From a checkpoint of a small self-supervised image encoder.
Model: 32-pixel images, norm rmsnorm, activation reglu.
Training: soap at rate 0.0017, 15800 steps, batches of 256.
Data: trained on capsule endoscopy frames (Kvasir-Capsule), 95.8 epochs.
Rows from block 2 of a small self-supervised image encoder, named by matrix and row number. Rows with one number belong to one neuron. Each number is 128 + 32 x the weight over its row's rms, rounded and kept within 0 to 255. All counts start at 0. Numbers have three digits each. After the name is the row's rms in percent of the matrix's.
After each neuron's rows are labels from the 100 images, of 14848, where the neuron reaches its largest size: "strongest on" is what is common among them. Only what is clearly more common there than usual is listed. The data: capsule endoscopy frames (Kvasir-Capsule).
# gate: MLP gate (model.blocks.2.mlp.gate.weight, 384x192), inputs 96-191
# fc1: MLP up (model.blocks.2.mlp.fc1.weight, 384x192), inputs 96-191
# fc2: MLP down (model.blocks.2.mlp.fc2.weight, 192x384, transposed), outputs 96-191

gate.50 094:161118124094140146122136143096128147054131148106085147176066107185131152100127138094121109128086105171154161135134172045153173117089168122204166137126163104177083128088104168124091132159143105087114083128125126173164150074159089146203138108082091091178114154135134136183086167110113129084
fc1.50 100:157115114094103156114147136139213136117066136131135169097212120112119123114137101139187115113086144118126128130146111139130134153123156126177125129142107155123138133197106123108107109115163216109151099146134136122130168137141097196134130076199108142098129126122130112098106173141101151162
fc2.50 092:098116114131087152126130094117153130122128110128135110127129125148132150105173058105151119122094083149104142092117137140102200126144122124111201117130101126117135185069143083137136150056106119107119130106134181130072151100122130098120095169143119119150131117125115137146059123100135126136
strongest on: finding: reduced mucosal view

gate.49 096:205181125104186123163141143143142125095165139103125087110139179137107114101095109138117124099114139180098126170137106083114085130121176127129158128112148103156083161139148171118134154121160164166179143229143130098095105159071096175148105150145146180128166154156129164100109152123055092141
fc1.49 095:131137115135163168113157091193156154135122186078112159116118124128084131119160164136124187055185132125144128145112090140112105151182161140085047144099096100123145119150121160127101135104163102157135165081148157095131131140096160089140144168077157126168127127153142112046113122142024072150
fc2.49 099:117093196115146106135067091121100128074112086202148186133144101089184166164156156153142111140132051150128101115116110213156112170158087203144086100170103185114094101181102110125155140135189095140105064130170123137102146104148181176144130087111160108157213180150193173129096118138127174121
strongest on: finding: ileocecal valve

gate.127 101:139169199129128116102094144117108114136157051104117182115110157146133158141154137068101049141124154127131131094142148134123136091109173068136180151159101166072139092118128135115120078121124097154162170107110095241128100131135104089107128119106125144121127162151113143118128006139175192129
fc1.127 096:126150142117127135117109114150187143100117178026128148068128110109154127046149131109123132138132105116098104152105148147134146165139100153106138109136153128153062190073116166154139119158138074085114172121120174048113136100083084084152117085134126122126115076135092131147149164105129130162
fc2.127 090:151125059122127116161122147071074124131156072159171099153131133123154129123081098134137095078125153152110192079103113113123125146117144157158141138121076133150137185136145196125113183095118106112109168187082101158126169060126088133099161169122165145156139095134156060091111121117128153144
strongest on: finding: ileocecal valve

gate.161 100:143116125082123139098127156135107215134148169101113132122117141131095101125176124110121136106166144137121105109058084103120089160122120128110116073163179147142153169121132111119115156147105112090176110086117143081108084148135153154198118128128122106070090127149162171166169087140113061033
fc1.161 106:095119135127140086164137107074068156083165086184102140118127143078125170062087136118076138099131123081175161126145101154113173120111157079187145099168092114175118097135126136133094151106086142123145172182123138132089109183158134094133138128131136097178105097065077133132133137122123186123
fc2.161 102:169154048127126065125165115149159123115143126137159129079092129074133093129117215122170077115136104122116169129112129107114136134107117110077148134112114117044166084077144110163126135140167088079169110090128169158158096107109157078126089077120154133155128121106118168092138143100073142108
strongest on: finding: blood fresh

gate.230 098:119109155084182116197133122141164137081170139124115119119084057169086141069141099122146071089160155118159122156098130162085181188112053152150117109137099087116114085156160196098122067141170149121131202093110129118136169187135145134121099132126114175100143145123112144139124152093089153119
fc1.230 096:094101067130155129145126125097146131168095097151165117096108125082107158118137067128152098115188110111146178066156140139127133127137125130118153101086154080110131178122160120142172104144073170069124094077129095123151068146166129128118130149131193119149097160066187142223064129142167106153
fc2.230 095:152159101145088158107114109171138143132085123130088199092100111158152125058173125159119134144152101127133122147156116200117088126174129112062128109122143121097058129105129097116155097124123101143112121140160140073128119130205069165108137134082110152171083102177120112102155143138181126110
strongest on: finding: ileocecal valve

gate.202 103:029167085103169135144113107111094118140134130142115155097097235134117190114146167154134112112130110111087054133116167149155107083115175100134134106097134146129139098131163151148100153130069137123175135116055082128116090133146071166207123146110077131128162100179142132171145184131138185128
fc1.202 118:133121136111149130116127169139100135115124132144128117141178120114140136104103114163156098151127170099153160136107144109154129109130169114126119132165123161102162144154204101100167085109113159097070166156187172152093073125126156131120125143164150198106152130107173125124173135122168122107
fc2.202 110:164133114107145176185120151190120158125145091153131100138145169075086104123159150110142096098126171123148061156141125103128109127146112136094120117155119117079154138109089053186136064092127082145079125083145141080130102130094100107152156203125142182184154119067095184131129101135102127143
strongest on: finding: ileocecal valve

gate.353 103:091118110109083157122107138131091116132182116065078182071166086106115167098108148205081117106095132097105126096136187128137139138088133121129149099159131125112108162178120076111197121151138123149094157080163096090135099125067157153136167168107156142102160077123092131085122182141153095088
fc1.353 097:120165156158139183128121162188153145135147146114084099107082201066097147151156118167113185131109137074065121094157157119130148137135092115112151139160109169161135132147103113151144123164097138182137152066082112164105131079102102125148177161161133142129151115171178140131100126211111155113
fc2.353 105:113111131104125147127154096137129091112085091175105144104134151106118126108142104137064134124134120136162147129116144080149157187191125119071103141110137169100139128107185156075066137068119140139093146107163167204135114115095148109137108073080084166110115118127120181085094118088118119142
strongest on: finding: reduced mucosal view

gate.58 095:056105072134120123139170174067144121129187074136092079143118115152156129065109099132121186117091132078136102071047158101156049153158173118123132109106140104192104102145067072123092135138088118168128090147152147165088121153096123121099127119105158110118173123150093116157083133095120105155
fc1.58 093:126171107166132100103122088123137106039146154143138157092143167130080086064127135099155181069093121139147099175175121181150125166147128099162183165132128105157130124132114074153067149107098162159130154186136152102117176097152115131105106114094082112074155147096080115188105131109071148135
fc2.58 113:117132160092113137092180086143119196083154145048134107130117115134156143123128116121124092087104133188112138138133105064162131161112143119117168165187175043150125145150157109160115134192085153129102074148119097140138101208087132122118186091124121159093080190114102089123109156071106116131
strongest on: finding: ileocecal valve

gate.270 100:100120092141080150076134146129148154139073149131167109135113111094098129127074125114138075102125116110121080193149104125125108100108165134137128061182157110121115117070180079116187152074146157150077105134139113074080123167087181136123133142135137138059189100180089133097140154120105139064
fc1.270 107:145147122140075116080099063123118103184138119068166130131129126155116132145141169080144110061142101087148186144110152110106144094118189145145127089129163145188155136122192125110098167134150127147086143153144131067102148122094146163111091166103110175149106168145140099107105109134069166072
fc2.270 090:107162094230070115134139152141137126130158098134100154083075135136128117125160078137141104146160183156067133125124104143197103199061134173129136129083160133120151124117180110115076134120099142144134133126117149181137124137090074120132105143149127139125115146045105115159145191181152133159
strongest on: finding: blood fresh

gate.66 106:155122115110120110119100197095113134118132140174126166105196128116183125116112117119097141062139093146125108124100160176089127087149139160124153144129066100083118055093122032127112139130126109108106157129110141152113063155113148121119139152138128157126077164169162123169141159063183124109
fc1.66 106:172113168128149131132104150177133174082116156038125174132107090111061147085032161089121074113133117100133105145105035095134120129136183177135109192144215158107054110089099146077112088158109162147078165175135088080132129133112124125178132131177109153143107141121143144155124186142110097139
fc2.66 108:171177121142127141166095123072163149085116146134185143136150110126121174087194152144147177140128124233097145100142160135144115111128190115132134133163127111115062132100145081175189133115136105096103084154144139163119168131094142181117148120101136140098087154096235157101161125095178164104
strongest on: finding: ileocecal valve

gate.182 102:100104136102200100150137129106100066088102132084110107142180167152161102127119126133151161109175123098141092130048087157080175085174153117091101135151094134083178068120076114072149178170180163210141140165122126132094186152172124107120122092114139178122102115153158122127096080108086138102
fc1.182 087:124230122168122137181118147121081110155110143184171157127150067182187161140074104095130187158100140116118095169122166121067091182117087122139142065169158200117086125124083100133120125153126156165121142169120147217204115147137116157092146111156097095149097064157124090160084111131171137152
fc2.182 092:099138089073149169141125141064184134119115191119080109146167116129139108085109099128150186131107165134142113178158142087126159125177209117150112176132087122119132146072128112140156132106061112107073164159125117020132089160145142120154187106166144086135150172140125084061144180064183127100
strongest on: finding: blood fresh

gate.301 093:101103105076120159146103117064148141144116172080147158112065145114112144118133130151028178072157111127112118153107163094126153182145150155182147128125126145165155112126161107099123182100118164171067138078090084169137137144126144097105166166083167089078153125180122110129124126098120143113
fc1.301 088:119114148131160170089126148129185104139152179161048131151122109149154105136136118102150124099168153169130091111161131076132162129114140142158108115166087113128184143151118119020106138119104076156138084053122138207168170128142143140109149138110150098152086160123147128156123137116122156173
fc2.301 098:118153117170097091167123106125180158156120072137176089121141135125074128184145112061119139132114095100114128067168131139097118199121053119097145164137079132140137084152115158145053144078159089174095185125145103094163149141139137082142131106123146062173135110190163151141072087068140105121
strongest on: finding: foreign body

gate.3 095:131151193072100137139127131119100139101156121034181126162151115142139111116155100140167160138098125106108123069087114200127163108118156103107195119150097135124114093126161086140168149147150140099077094090167062157120077165110116097124142126082166197173125129139166204145130146169117118079
fc1.3 086:114119105133144132102152135195173170120116115020155145059116106082128113089154128113125156108116104107115102084102129123109085082125160154132166118128147088098081119136142167130139125148153181176059132094155127053060113102059115124120137132137170149148185098157147115090124121106099104131
fc2.3 097:144131177125138112167112085103101138088183109172123136134107138105095150140123128150128139154104130155133176026129083151156124181229123182166086137069058126105076132143125106099136143134176123130121144152146105231093162180097136204100146138081141148120130129124176052106156142143133104104
strongest on: finding: ileocecal valve

gate.77 104:063120124149128079134140159134122101077142088114063250150145144113100107116079165114079110092093054139085129120115079096139078135133078137110094123141124069145117084117121164117117139114103155121136121136133118153153157142200152160095114105089103099121045171083164117154100156090160111120
fc1.77 112:175110144158107167102163123104112138157155105107113126172135095151206147122122148159132173164135150088083157112132110105094133096107071114094156137163142109137127116116185098128106109152109189166114071117136169179060193137069160132152149109160107149180196183118171085008120123085092062167
fc2.77 112:104136094132098111118114126072122133123095135141141003156107125132108121161125098132133114171100082157139129167121105110139126164108126106149147122152166072084149162154097117128090117112106084084135141158167123130078123197175089113156135118141100099138159103092129111094152118158086167124
strongest on: finding: ileocecal valve

gate.376 111:204117112141159106188078111101131103084163154061135132112167118100103170096108127114105062127151121088166141122184131130141155133140107138140159118132132108134186175111208159105205155151159149175141135125163125103151108152103160146120144136153151205128138124135121152148149112113094186111
fc1.376 104:090122135080121111100104126120120147162110106149173139109125115180154143141162152065129169154089111146138136144070157112173090100082118081158111104113146143113112123131074037158060159123084106144112095110097152151154140112158088134159135169083114051123172134075132120124097132128159052149
fc2.376 129:090100137054123122088128065114046095061157129124178110173079167117125081180087166118101176104137068105209093181152108112118145072120085151138113128183117136146155135026145091135122118161123139111092135082130172095161094176143159090104124120076151119145139149151121093115142110117125090103
strongest on: finding: ileocecal valve

gate.342 092:129182175114165177137125081153133113108133093117123066129198149132094148168144141108176104148124136140094142131140176144126112176155123115144121103116075089103143145115185129148114161087127177155138194147123161132112130156077089113117079062162129163127092116115071046142174116130126172163
fc1.342 096:163155117066121138162102146119164111105169146104136129128164125132083123111085115111177057132151142123134112127113118139110151167131165142105151134120167083169156069184164162126104169160127115126090189136119153136130117117100157031096091094124129238105070071148077140077113115132147213169
fc2.342 098:142118135118146062139098105169127120131149106158095083132116105144160093144170115069111108149181145128127130088116099131116164183127063205135121160114162107132174138088146149136112128090200112098122137101103140104130104157070083060113110096130108108135122149159139166094122072088121179093
strongest on: finding: blood fresh

gate.248 090:064138120118111142090112134122146153141161103135108098134063185127124107194094133119100086123105067106115098113121106159139144108120112147126092106217153133158101099101121144134137107091100148111107121113067103105100157133120145157124082144088084109121111109182166174114151173156178142095
fc1.248 087:105154155075117145114108156119121135127169174012096148153159130126105128142102097093217138119167201076135136115134109139110111084138171153132130137163084147149203096140170111136175138113123152097097163079132108126120119127111162140109090135155202205111099105139133091123098150141091126069
fc2.248 096:128134151154107170142112102112113137092114097154111065114122116110095115067136167091065057122110146107148130075163122207135177210127144133098052170093168108112159129147104091116121158088059120087146086152128076160113068078168204118130161166133119152130133114076110125147114131091140129109
strongest on: finding: pylorus

gate.263 094:086067143100111148149115140095123123124153093175103116091146119128059117134148117145149103126126140154111145095137103167117157141142114140138075145171182090156172172196123143052142096132125166155119161123044127137082150154101172155016118130135156098112128176134099091094144105157119163153
fc1.263 089:084157126091120152196150133125147164146147131054103145091152124132033116140080118156138129116169148144157108132109114145089160182134162177143131086108132131135129137117153167157140115119186099127163141110208140104081196189131128061119143134081149129114125150093126131129158130127160154085
fc2.263 095:070120132163120050124126128163147080194120128138106097123116133106165225214110057143098124199154129091163105124190129130119136148135144163109118076171098136086139032125121117164108134110112074041179179109123081151098083145124117112115153098106139104085117129109121094124128100068119149127
strongest on: finding: blood fresh

gate.117 108:093100107153149178121165145146135119124134093157124095084153071091129153119099124132112134115135109099134151119105150142144131150149050111066087144113103123117180138068085107083135148063131167117143133164100111109132129111125134201169091088172096147132110112124123112076140134151056120079
fc1.117 117:130151097130149094149092061118131143112119085147086111109101131170047132164164114126134127145055153144143088141132124146111112121131057137156143122136210106132134149135124146115113062135160084131121129130118139129147082111177055074113188175149121083131185101115077133182101171135199138140
fc2.117 126:205091114108171136104165126093097112123148153103118194115148115166154086091114122131147216141187124119152053147124140137099145069111071139126159110090134158104150116138198175170182152131141120131149105129139084095117131129089141149088163140111122118115132117085172112184182167136156106100
strongest on: finding: ileocecal valve

gate.365 095:122127122084080126160131126176137138141140111109125133029172089178092142101134098145139149142120096119087162118082050148108121143147119195140198123118086128085151029146128057072153130124114115206126154117144162156152150156170118121134120188169114106111137127098150127103090136093112158108
fc1.365 092:127128069102153090131113103099049101130084094122129114149132062098161175159088102088125160149134139150124156182149131165080081083128111125155115159112097164082123085144108059110125157134102140121095122108138131145131182100146115159072076105023027120109080091150125123154120099165200179147
fc2.365 085:136112100117132166133154129126158080153089111054090082131180154149083055169134066080120133166117164124093129179098099065121160060106182059108100173097139091155154173114170122178104168098074179082145178134121142099136121098092120096147142150144067157125101086123103086153129159157143125109
strongest on: finding: ileocecal valve