A small self-supervised image encoder, trained from scratch: soap at rate 0.0017, 42238 training examples.
Rows from block 2, named by matrix and row number. Rows with one number belong to one neuron. Each number is 128 + 24 x the weight over its row's rms, rounded and kept within 0 to 255. All counts start at 0. Numbers have three digits each. After the name is the row's rms in percent of the matrix's.
# gate: MLP gate (model.blocks.2.mlp.gate.weight, 384x192), inputs 96-191
# fc1: MLP up (model.blocks.2.mlp.fc1.weight, 384x192), inputs 96-191
# fc2: MLP down (model.blocks.2.mlp.fc2.weight, 192x384, transposed), outputs 96-191
gate.314 090:115103143088132142138136117153114108163167133079125134123088114130112113125117129115128170103075144100133132155118165084112137128156161174086164115103089145151161132133114149106121135161131130148090100136138102136130152129143149158125130131162142140103123105155135164107132075139100155146
fc1.314 092:119164101156122162094137113112131162125065087137137118160133136137156119164159090140134092131110101154171135099092088098104124124122111141141105124144157108132104115118107114170072093128121132077160127160143109117143110116111134135099102129090075122119160136142115124168131098083124168150
fc2.314 084:138117128061106123138086162151148128184112172110066105152144135165149155110154138131097129137134134153135097155105145130131130102072175093102103115143104115135092136124171114145145139108115159121120137145097112092135129139102170146193114094142130121127112100126131125180123158168145147141
gate.315 102:174115128123136115145122181158143117124100116147108185105126173145190146141195143168162133117128143125097178137160167165091119127103132155103130167119140158089127116149134146131173109086134133121098189143096179136145123160136108129123128101128129134131143143149142105072172130115131087131
fc1.315 101:129135180119118121128107127132137138101111124132126147124150154152153137152150114127138152124142116120134162125116122157106123098099098162136113136154124113137155153127079131125162117141104093147125152145172139103191134111110095126111124143131114104114143090152115114145175125161132089151
fc2.315 109:106141125166139133089115084119099109121141130140120138122080150082113072130149074137120161134138114106097109136153092102187152096137137165106088150146131119155114128130147129121137109170108105147135143113061133102132163129107159113126122083163117129151110169117151135096131130122086116152
gate.316 097:117119123140118120170151129104127165122141124138111129088106097108082167139125082118139124141113148144109139144141135139127157124135114118114061164135117112144111103112143117122174093135126097083065149135097131138100118087116154167146129156135092138141143148121101103109146097117125167105
fc1.316 091:142166124102119107097189113116124084137114173098151116132101117159180153138099137121174103085168163120168098130102098139141149144096128129141123094138087144141156129145098122153088136139139116146142136118147152154137090135115117083154092131155146131139099122137136139133118149155138155146
fc2.316 100:123114084127143194169139138139078140155148129121131190142166177135094107113118151111157110125140125147164113123124137120110156133162127129152089194098115101147133165154128127137117125099135158097139139093118130150159186125112120176164110160148121140162140136139135137139079116095124094119
gate.317 115:137112158110129118117181150106167088139115096120117140129146116127134088068145095172097121111175088127141129125146148168155068099142117110110118130149119132165134094125118141135078137144071095110130157156140120136089122169120097124127127120094125089149179138133167123112136125123121175156
fc1.317 108:091176111137131189149137141126124157169142109160126106144123179165109136174124121117157146138117134179105098095119140162192099120116131130139129148166112162126145130131104162128133110133165101115155126134135139123139134154103126099133132094136134104116174124098155095112152171155137110152
fc2.317 100:133130123141141116149106114138119105149131129121152155090141164126118090137123138134181123157107116113123099120080174134163153147130089104124084143109119133112117115157150126152170122127119063117121146120119111075126117138164121150157155100140144121117123149109153140113093169167084122128
gate.318 111:137137124137109152182125131160130135137143135141171160147129151119127121138130122139144099122116135154138136082117140143133162133138151135119100102135139146120164145109113145110103113107124086096122150146115086113118111115112125103142146108116140090132150075127177101122134148087104072164
fc1.318 109:119125105152185090142144105149132128109113119148157148147137140099148125119099102113092106141109100084122146158113145096116135139098110114119146126049115152137127162141123144116126134177124144157109188093172165074125129131132156115161121148106105112129116115152062137139090129159148133127
fc2.318 106:103112121132118145142130141165145113106112144146117164117122110107147135139125143140118129114131137133089161176121129163157117139139163139089102127146128123092126096108102155105108096124104136120137139122144150135123130121105142061097106133070113144155145162137094146101150147135115114142
gate.319 102:134111097114177106133149104140152132102098122103123116161137087135083097104107109155134086143154116112134107103147134122117124099096113095117125079110181109092112149129170158122127143133162094151108109117138090115165174141130106126088147164115114161124155080112137125128069093160108123135
fc1.319 096:125085133102154123101176122116089136147143100092081181120150098131115101114158098146126128122119133126089122137129107152080118113141113087153086136157195127159097154113123146124144105123113112110097155094106127113159154118100136152164113115115150121116097132096144119091100098108119082140
fc2.319 096:084111128138112103116061154131070129114131111105121110127134128157192112131136119103095120188098117135126159129098137123119143133093112102131148111141112120159080131128132130121139127141146147166122137141119113102136138161130166182094125116116137146161178143138183112126144137167126140110
gate.320 112:139147134124090185135119093112115138145133137122092159079143083119164132137099142132122108131109109111118113116120112131143123172111082092119084143134157126100121140098148181114182095120117184065121151103137138132120104112111076151134123111108135156143133150115103143115113131138180115141
fc1.320 107:130150111204151121153102106117165125149111082162132176139128148138151104126156089148105129119116119144161126108116137169147100135096100126128118158138111128140114097184150123116127058080138123079164105130139152116129087131117101136143129105121123109111138102110121116091133125167080149121
fc2.320 096:153084158115129152095094158165127190167119136120107117112107119116130120138117095120141136105141118146130140121150174146146117096133109109155134101157150145095101129132153097113139120118132137110163172123095111105080119130114122103119121136098136098128105111135171164124115130127101147123
gate.321 092:133111124165130118096109130143144109123091102184118159107107127107099162133098149107112119171156156164067122127122076096142145118152115119092123144136171104091111126100071142140078142145143120113127146092135133083118135102094113191166122137110081139173179121116149127108161121107075128127
fc1.321 096:139100103104128143111090154116135138111116114129100116123126148153092109132096146136118098141162113146130160120134116141110125126154128148132153130186112121125129097133095122120103085124089102104077106106151128123115114112159135154108161163134105099112148117085143131140144129114181107156
fc2.321 098:108155105112138133131097108124112173160140132143137126171139144161112136107071079134155138147130144121172109112140075093104106071133130140112150124096168134142141155146136096111130129081159158130162136120156118123140168083185148136124116117138144117111129102134129115114120097148110094105
gate.322 096:137161132146127107150118119129120153137144113134136172133128129098081121138104098115130167141159130121133115133136137127150164147124141101088122146137116097167138108126155144126117145071159106106103157100162188145158155118139148115135124108110127085158119119100087089146140136146164131117
fc1.322 098:156118140128133101166137115108139135102152119111127115129077138101076116114105133133133157122147147136099103154128140127123151164150135085155136164147171124130140145127141178128107161094144109175104139104127151143156122148103124133107148094157139093124136185104123154162109132162142143127
fc2.322 101:157129172151118125103136085105117143149125142143119091093166135120130133162125127086123087162102143124116140148131138115095137149094105112133118098146160122126161105124120117135098100128132107134063097145110138089133129125149128105158105168121126160114128118082064138138124120126129186153
gate.323 089:163106165108120142114141142139135143081129126135089124148101102133132122134122116129139177104142098096134139140127116156165131081150129133125120167115140124143122102080119131105097156127122083060144178122138145111106148116106171074107147109155128145122126112132121154132107149137105120113
fc1.323 100:117125077159109125157137130148132137147110112145143142120123138125183134107127108130100099100068115114103122142091165146158128151117144110144132115119107128142126123153140144120063140131103150141085075129155132162125120073095111179112107138123116147136157183102117143131161146145162148205
fc2.323 092:124129102151126127152157140106144125096106117125100149134149150119108116126150150110123126123094122132090129128123136111120112026137134101122117117174105133124116124104140125131083102119162125130112145143160138074129135119140131164159161123119102095151111125129115165110141180133152074164
gate.324 088:125136105103122153112130154105191133181152126153116143113119112123140135139147108134108172098105140190145136120141111149112115147134161148167072141094141134113090125131107135094080163124110111132106099129121079128146109133166121122109151150132151074144114103153148108106124136140136131105
fc1.324 090:109141162123127100110122143101129116162121119171110105130136181114106129132092103116122147099156153067152143141143123119158099122164207110144135200129108128111137112126092117156145131132122151126163130103172100181142110136140104130124122110138185134137103138150143089126140153138132150114
fc2.324 100:117100141137076151138112105127141121107129157101137117122116136127089141120092150120123135162123157127121125102143095126144150152106106138097144129141128119108131102128174110179175140160088135151126103079145141111172114163125155108163149153151125089134152175140136110128106165075120167121
gate.325 100:157133140139168137117117139147104106130144089100093105108132181128182109107150117147135135122153151126123113118099123186111148123095112112143092121151132100157120172155167131106127142092124155117119113168169088121117106125103128152122121134134137165141122154129150124091146168094153123127
fc1.325 087:098103131168155124136132167086152117161169105155106138090129126141146139116135189157093146143104140121119156120099167111140123191093093153134108120110123120158117133126125148134123140142127100064165110115111106142161110111140120142129146133146086124147150108120091126146119094154172122146
fc2.325 096:099155101117094139170145113112137126155146172127119102127124117114132139149086110142157128119138165161143112177133131089144147109136134133135168141106172126142155120152163166086125144122130137128133143114128102101156133110137130131146136099123111151117109116121059090110099128174121094135
gate.326 105:160089102117136097127071139154135099156105104137158144137146164160147112158147151156110137169149125124093106131119128122130123136126140130105110103097143090122114137122129124115126103082153094136148124111100130138125120161147145099105133150124157110103133105138123097106144109132100105119
fc1.326 106:118069105105132148138168122144143105126129148157126108078118093116090073111120140154113153069162129078133094114115148096138128124135150126124111134126132138120117143142108141145156157143171129131112142119142155097137090093109115123125151133120136130134107115162130113123071069118137062112
fc2.326 115:137106087130099163151115161155129094110143111162143113109119126137126143134083133120117120135088126100111141100114118168156103158169133112164163126137148147152098131170124120127122107133157167138099128099140136162138110149135118084106149189115165148100170113119114160159091127132088035114
gate.327 092:140172118186145138105143134125156153151160094147153115108116114108143144136154133184123162116117078142094119134124140098101124154141130128088132173117110153099130123104140166099113075125111155182130125129100115143089150126144155162129095113123113114171139128116116126116139141136132107150
fc1.327 085:103144138137091153148167151117177144123178130171121152122170096099077124167145154146122098172093123124090201135117138115108155115116098111159096125131134139127102124152126187117118131126137133170105173171140151172118110118146151141139130098150087202148119143127126148139148120138147107135
fc2.327 081:132145107132110103175091099127121160149134150114133100147133153118116176133099138163140124119182135186145138194166134092129094090123135145113134119130112087091113112126132147101133140134112139131123129143131118124149123134084117130136141107126101145146134087108081127125137124154113141125
gate.328 095:128150124141131125173120138156172114168100178099101132137159119122129126148159153086165100093152135112090134104077139151147158133095171145107156178150152117116153160160122127145125131102132166127083111094096121134149139111110143069133157144115116126133141170150130118108152114134129131139
fc1.328 096:118131100136135123134099118110106099104158070124168116103137164154138115115137095171107136154126093117135112142155109117132070114132137115123078135114123184140107115106132143127154162112136129144112161147153122124084096093119150180144106122141154113102122092103088077118107159076141107144
fc2.328 089:118138118096082127102102142142093121102094147129133096156189133107142120132111116126088118123120121136124103151128128115119103090119169105133120109107122105120124136101154105123132150109111164151154117078093125094164101164138143142084148124141109161143140148122123081100100126122075149092
gate.329 095:147156141123160121160116117121138133158159144121171102079156142143121151117165082119159141095099135129154114106085148172116143138125103096122155105096202126172129084145122116159150152085159158152146138123116145136099121132123149101107124089165105129124116129095113098101140105134058123131
fc1.329 090:121145104170128112137132121095138135137134114167118131121162159140104153150097081128158176160116108106132115141113155081129119110091128099151126146130131125131088137175107126104112145182154135104123141131137127173093113164151163120111113129164132141095105117084103107127123103146168173140
fc2.329 110:117086080116104121131107156207150144178182163153167128154144112144203112150139136133138105170144102127141130135117123091087138143123099109133159127112146124111109082118135124136143134100088141116102178093103133101131148156148135129116133118114115136110143134123120139103114163122117101155
gate.330 105:152080113176133161149119164119121157137138137138112168102109078127147079121114153107134117163101148150144118134125116188133127105166131156136083121157132144089107149090092131125124115135140122092125149112138092159128170141177118083123121120104115116091125096122136120136135128096086123156
fc1.330 103:116082129128142128069169112147103130141154083076130111146137130106193134121107155124149136082126094117137089149151138112131171095078129139167113081115140116143143108114137157139088108178140112109106122142126132137145150140101141149126149126099108138112102123085148171120156121133090156125
fc2.330 109:124126089145146150169155079130131140153135169136140097148158161143138159144150133132122139138099125144141132128145139060135170126140132145145100113102157144120126117107103129164156156106118130090118144158158113168099198083168140160090107162136164139105123112079142117099128127127128124093
gate.331 093:117119147098145122167107137082156150133110129101102121118138117141103162176130147118152164126135152109101139128122118110097113183108132136138071138121130145136135126173153141135163100133123175115132116106130158104106120135132097142174127143106162119130127119119154137127132101162154138147
fc1.331 091:113129152112142101129111137128123180114133134086123147129199151113132116119127108124123131100134182117119106115120128128146122195113160143153124151100117135107121148147160195109147138111128101118125148127111174190100104105109106181139150094136160117115105139155104144097121136138080123141
fc2.331 095:158123110127129159122100138140106117115177150182143127132103113099141099101135130121103116139148120164148139079118131150138118155174132157154126162167114136121138147146093148133147165124180125112075131137118145125127093144117130108133136112114117137148145148124132182103100111112132144129
gate.332 098:110173143108084114103127142127126122113112120120171098088154083146070129115103149136111148157142154150106133118130143119124146129127162122110128134105156141143150149130114125145174094145176129134101105151145071111129116137170110116169117083110116105142184092172099182095140161126110115137
fc1.332 089:088107118106145108128153119167109088136168141057102123134133130108131113158136105128125125152131124081136114126124161131123150122133122105129140164128126146091121118186162120089141104145138128141128131135136155187079121114114141150099081065136136112114106128131138113129125168125108175120
fc2.332 095:126088112160158104101086152109100133175116139151145092083117125103128131112187125105160085087114148130138161127132160122166152171110142150146107082076130133155107110111104136111155127107148117107095126126089166165135176185132133116105169128144114131131131131132134111127147123137072158145
gate.333 098:110141100086159122136104114115111110147147125142106156121114100110115163148163137135142143132108122151131132108119084152174083107114117110102144136104113161119090099113133098139114158133151140166161125131109143131171150146158119114141154121165172164191144128152103135068130146156130106110
fc1.333 100:121104119115100128126088163106138121181140100134093144126115143147106125136136115103133175132161134091115113097072160123141096131142144137149136105170113057145123156106135141175127102148102145075129106179170119143071107108106158147155105121128145075123138133098158120140157137118143151141
fc2.333 097:115150151103099102136112104132127147166098150121132124182111153149161144114094148110121129163075123127135149146149137099128136166103126121152099116101148133142137149140140116133102149113149097163102115103113133114133120082165097136127158125107140138141097069098117114151145143111162103198
gate.334 099:142147079096149109112136129129105117148086131130123093156157175128139122127142117121114113107147145109154142137170117168127107163153140114153143106138095138131138148166084100174097158162136126096109089087120118128101130156130106137137117119132101090113133081106123120138140139153114118166
fc1.334 098:163105131160108114122131156115168172163115104126181123100131164124187136129147141144114128111120139095131148148146130161125119098158123133112153119164121148151147129128110071119133123144129121092150083146141112143147138108124139156150148131110103104122123133119115136137114144140106050148
fc2.334 100:104151131140141167125157119135165142142118112103127163110103117106124136121118076114160105131120123099157127154126114139155119113152107106160154140129134151123156148177126103168136098120081130139141138139119104141134112060133127128114100171123118129092099156117165107156130180040143089099
gate.335 102:090131131136110097122110091106118139163044109159115138101141134113096131112127116134153125102128132114128102120154120102140117151082152114137163152081117100111113166131107136143140120118112113157141092150121102125116144166144126123102104112112125093106185184111163079136120117166107173097
fc1.335 111:082137118132163117117120125147122143103167145104137109128090134121127122169142099120135166112123114090156114151146080116136124126144115139154104154177150092140140129114146165104123155108117175127127113127129143107133178133168142166121123096107140079125114144104102140147134108127110160130
fc2.335 109:089139146140131133137123100111133146117154146127159174091113089154154103168130142111147129124121137161101102106110110105108105125117135102146138130112151122123124145126138154118127155151094111108122139126131105108156082162168158134113101129138112086100120139145128112134133151176152100138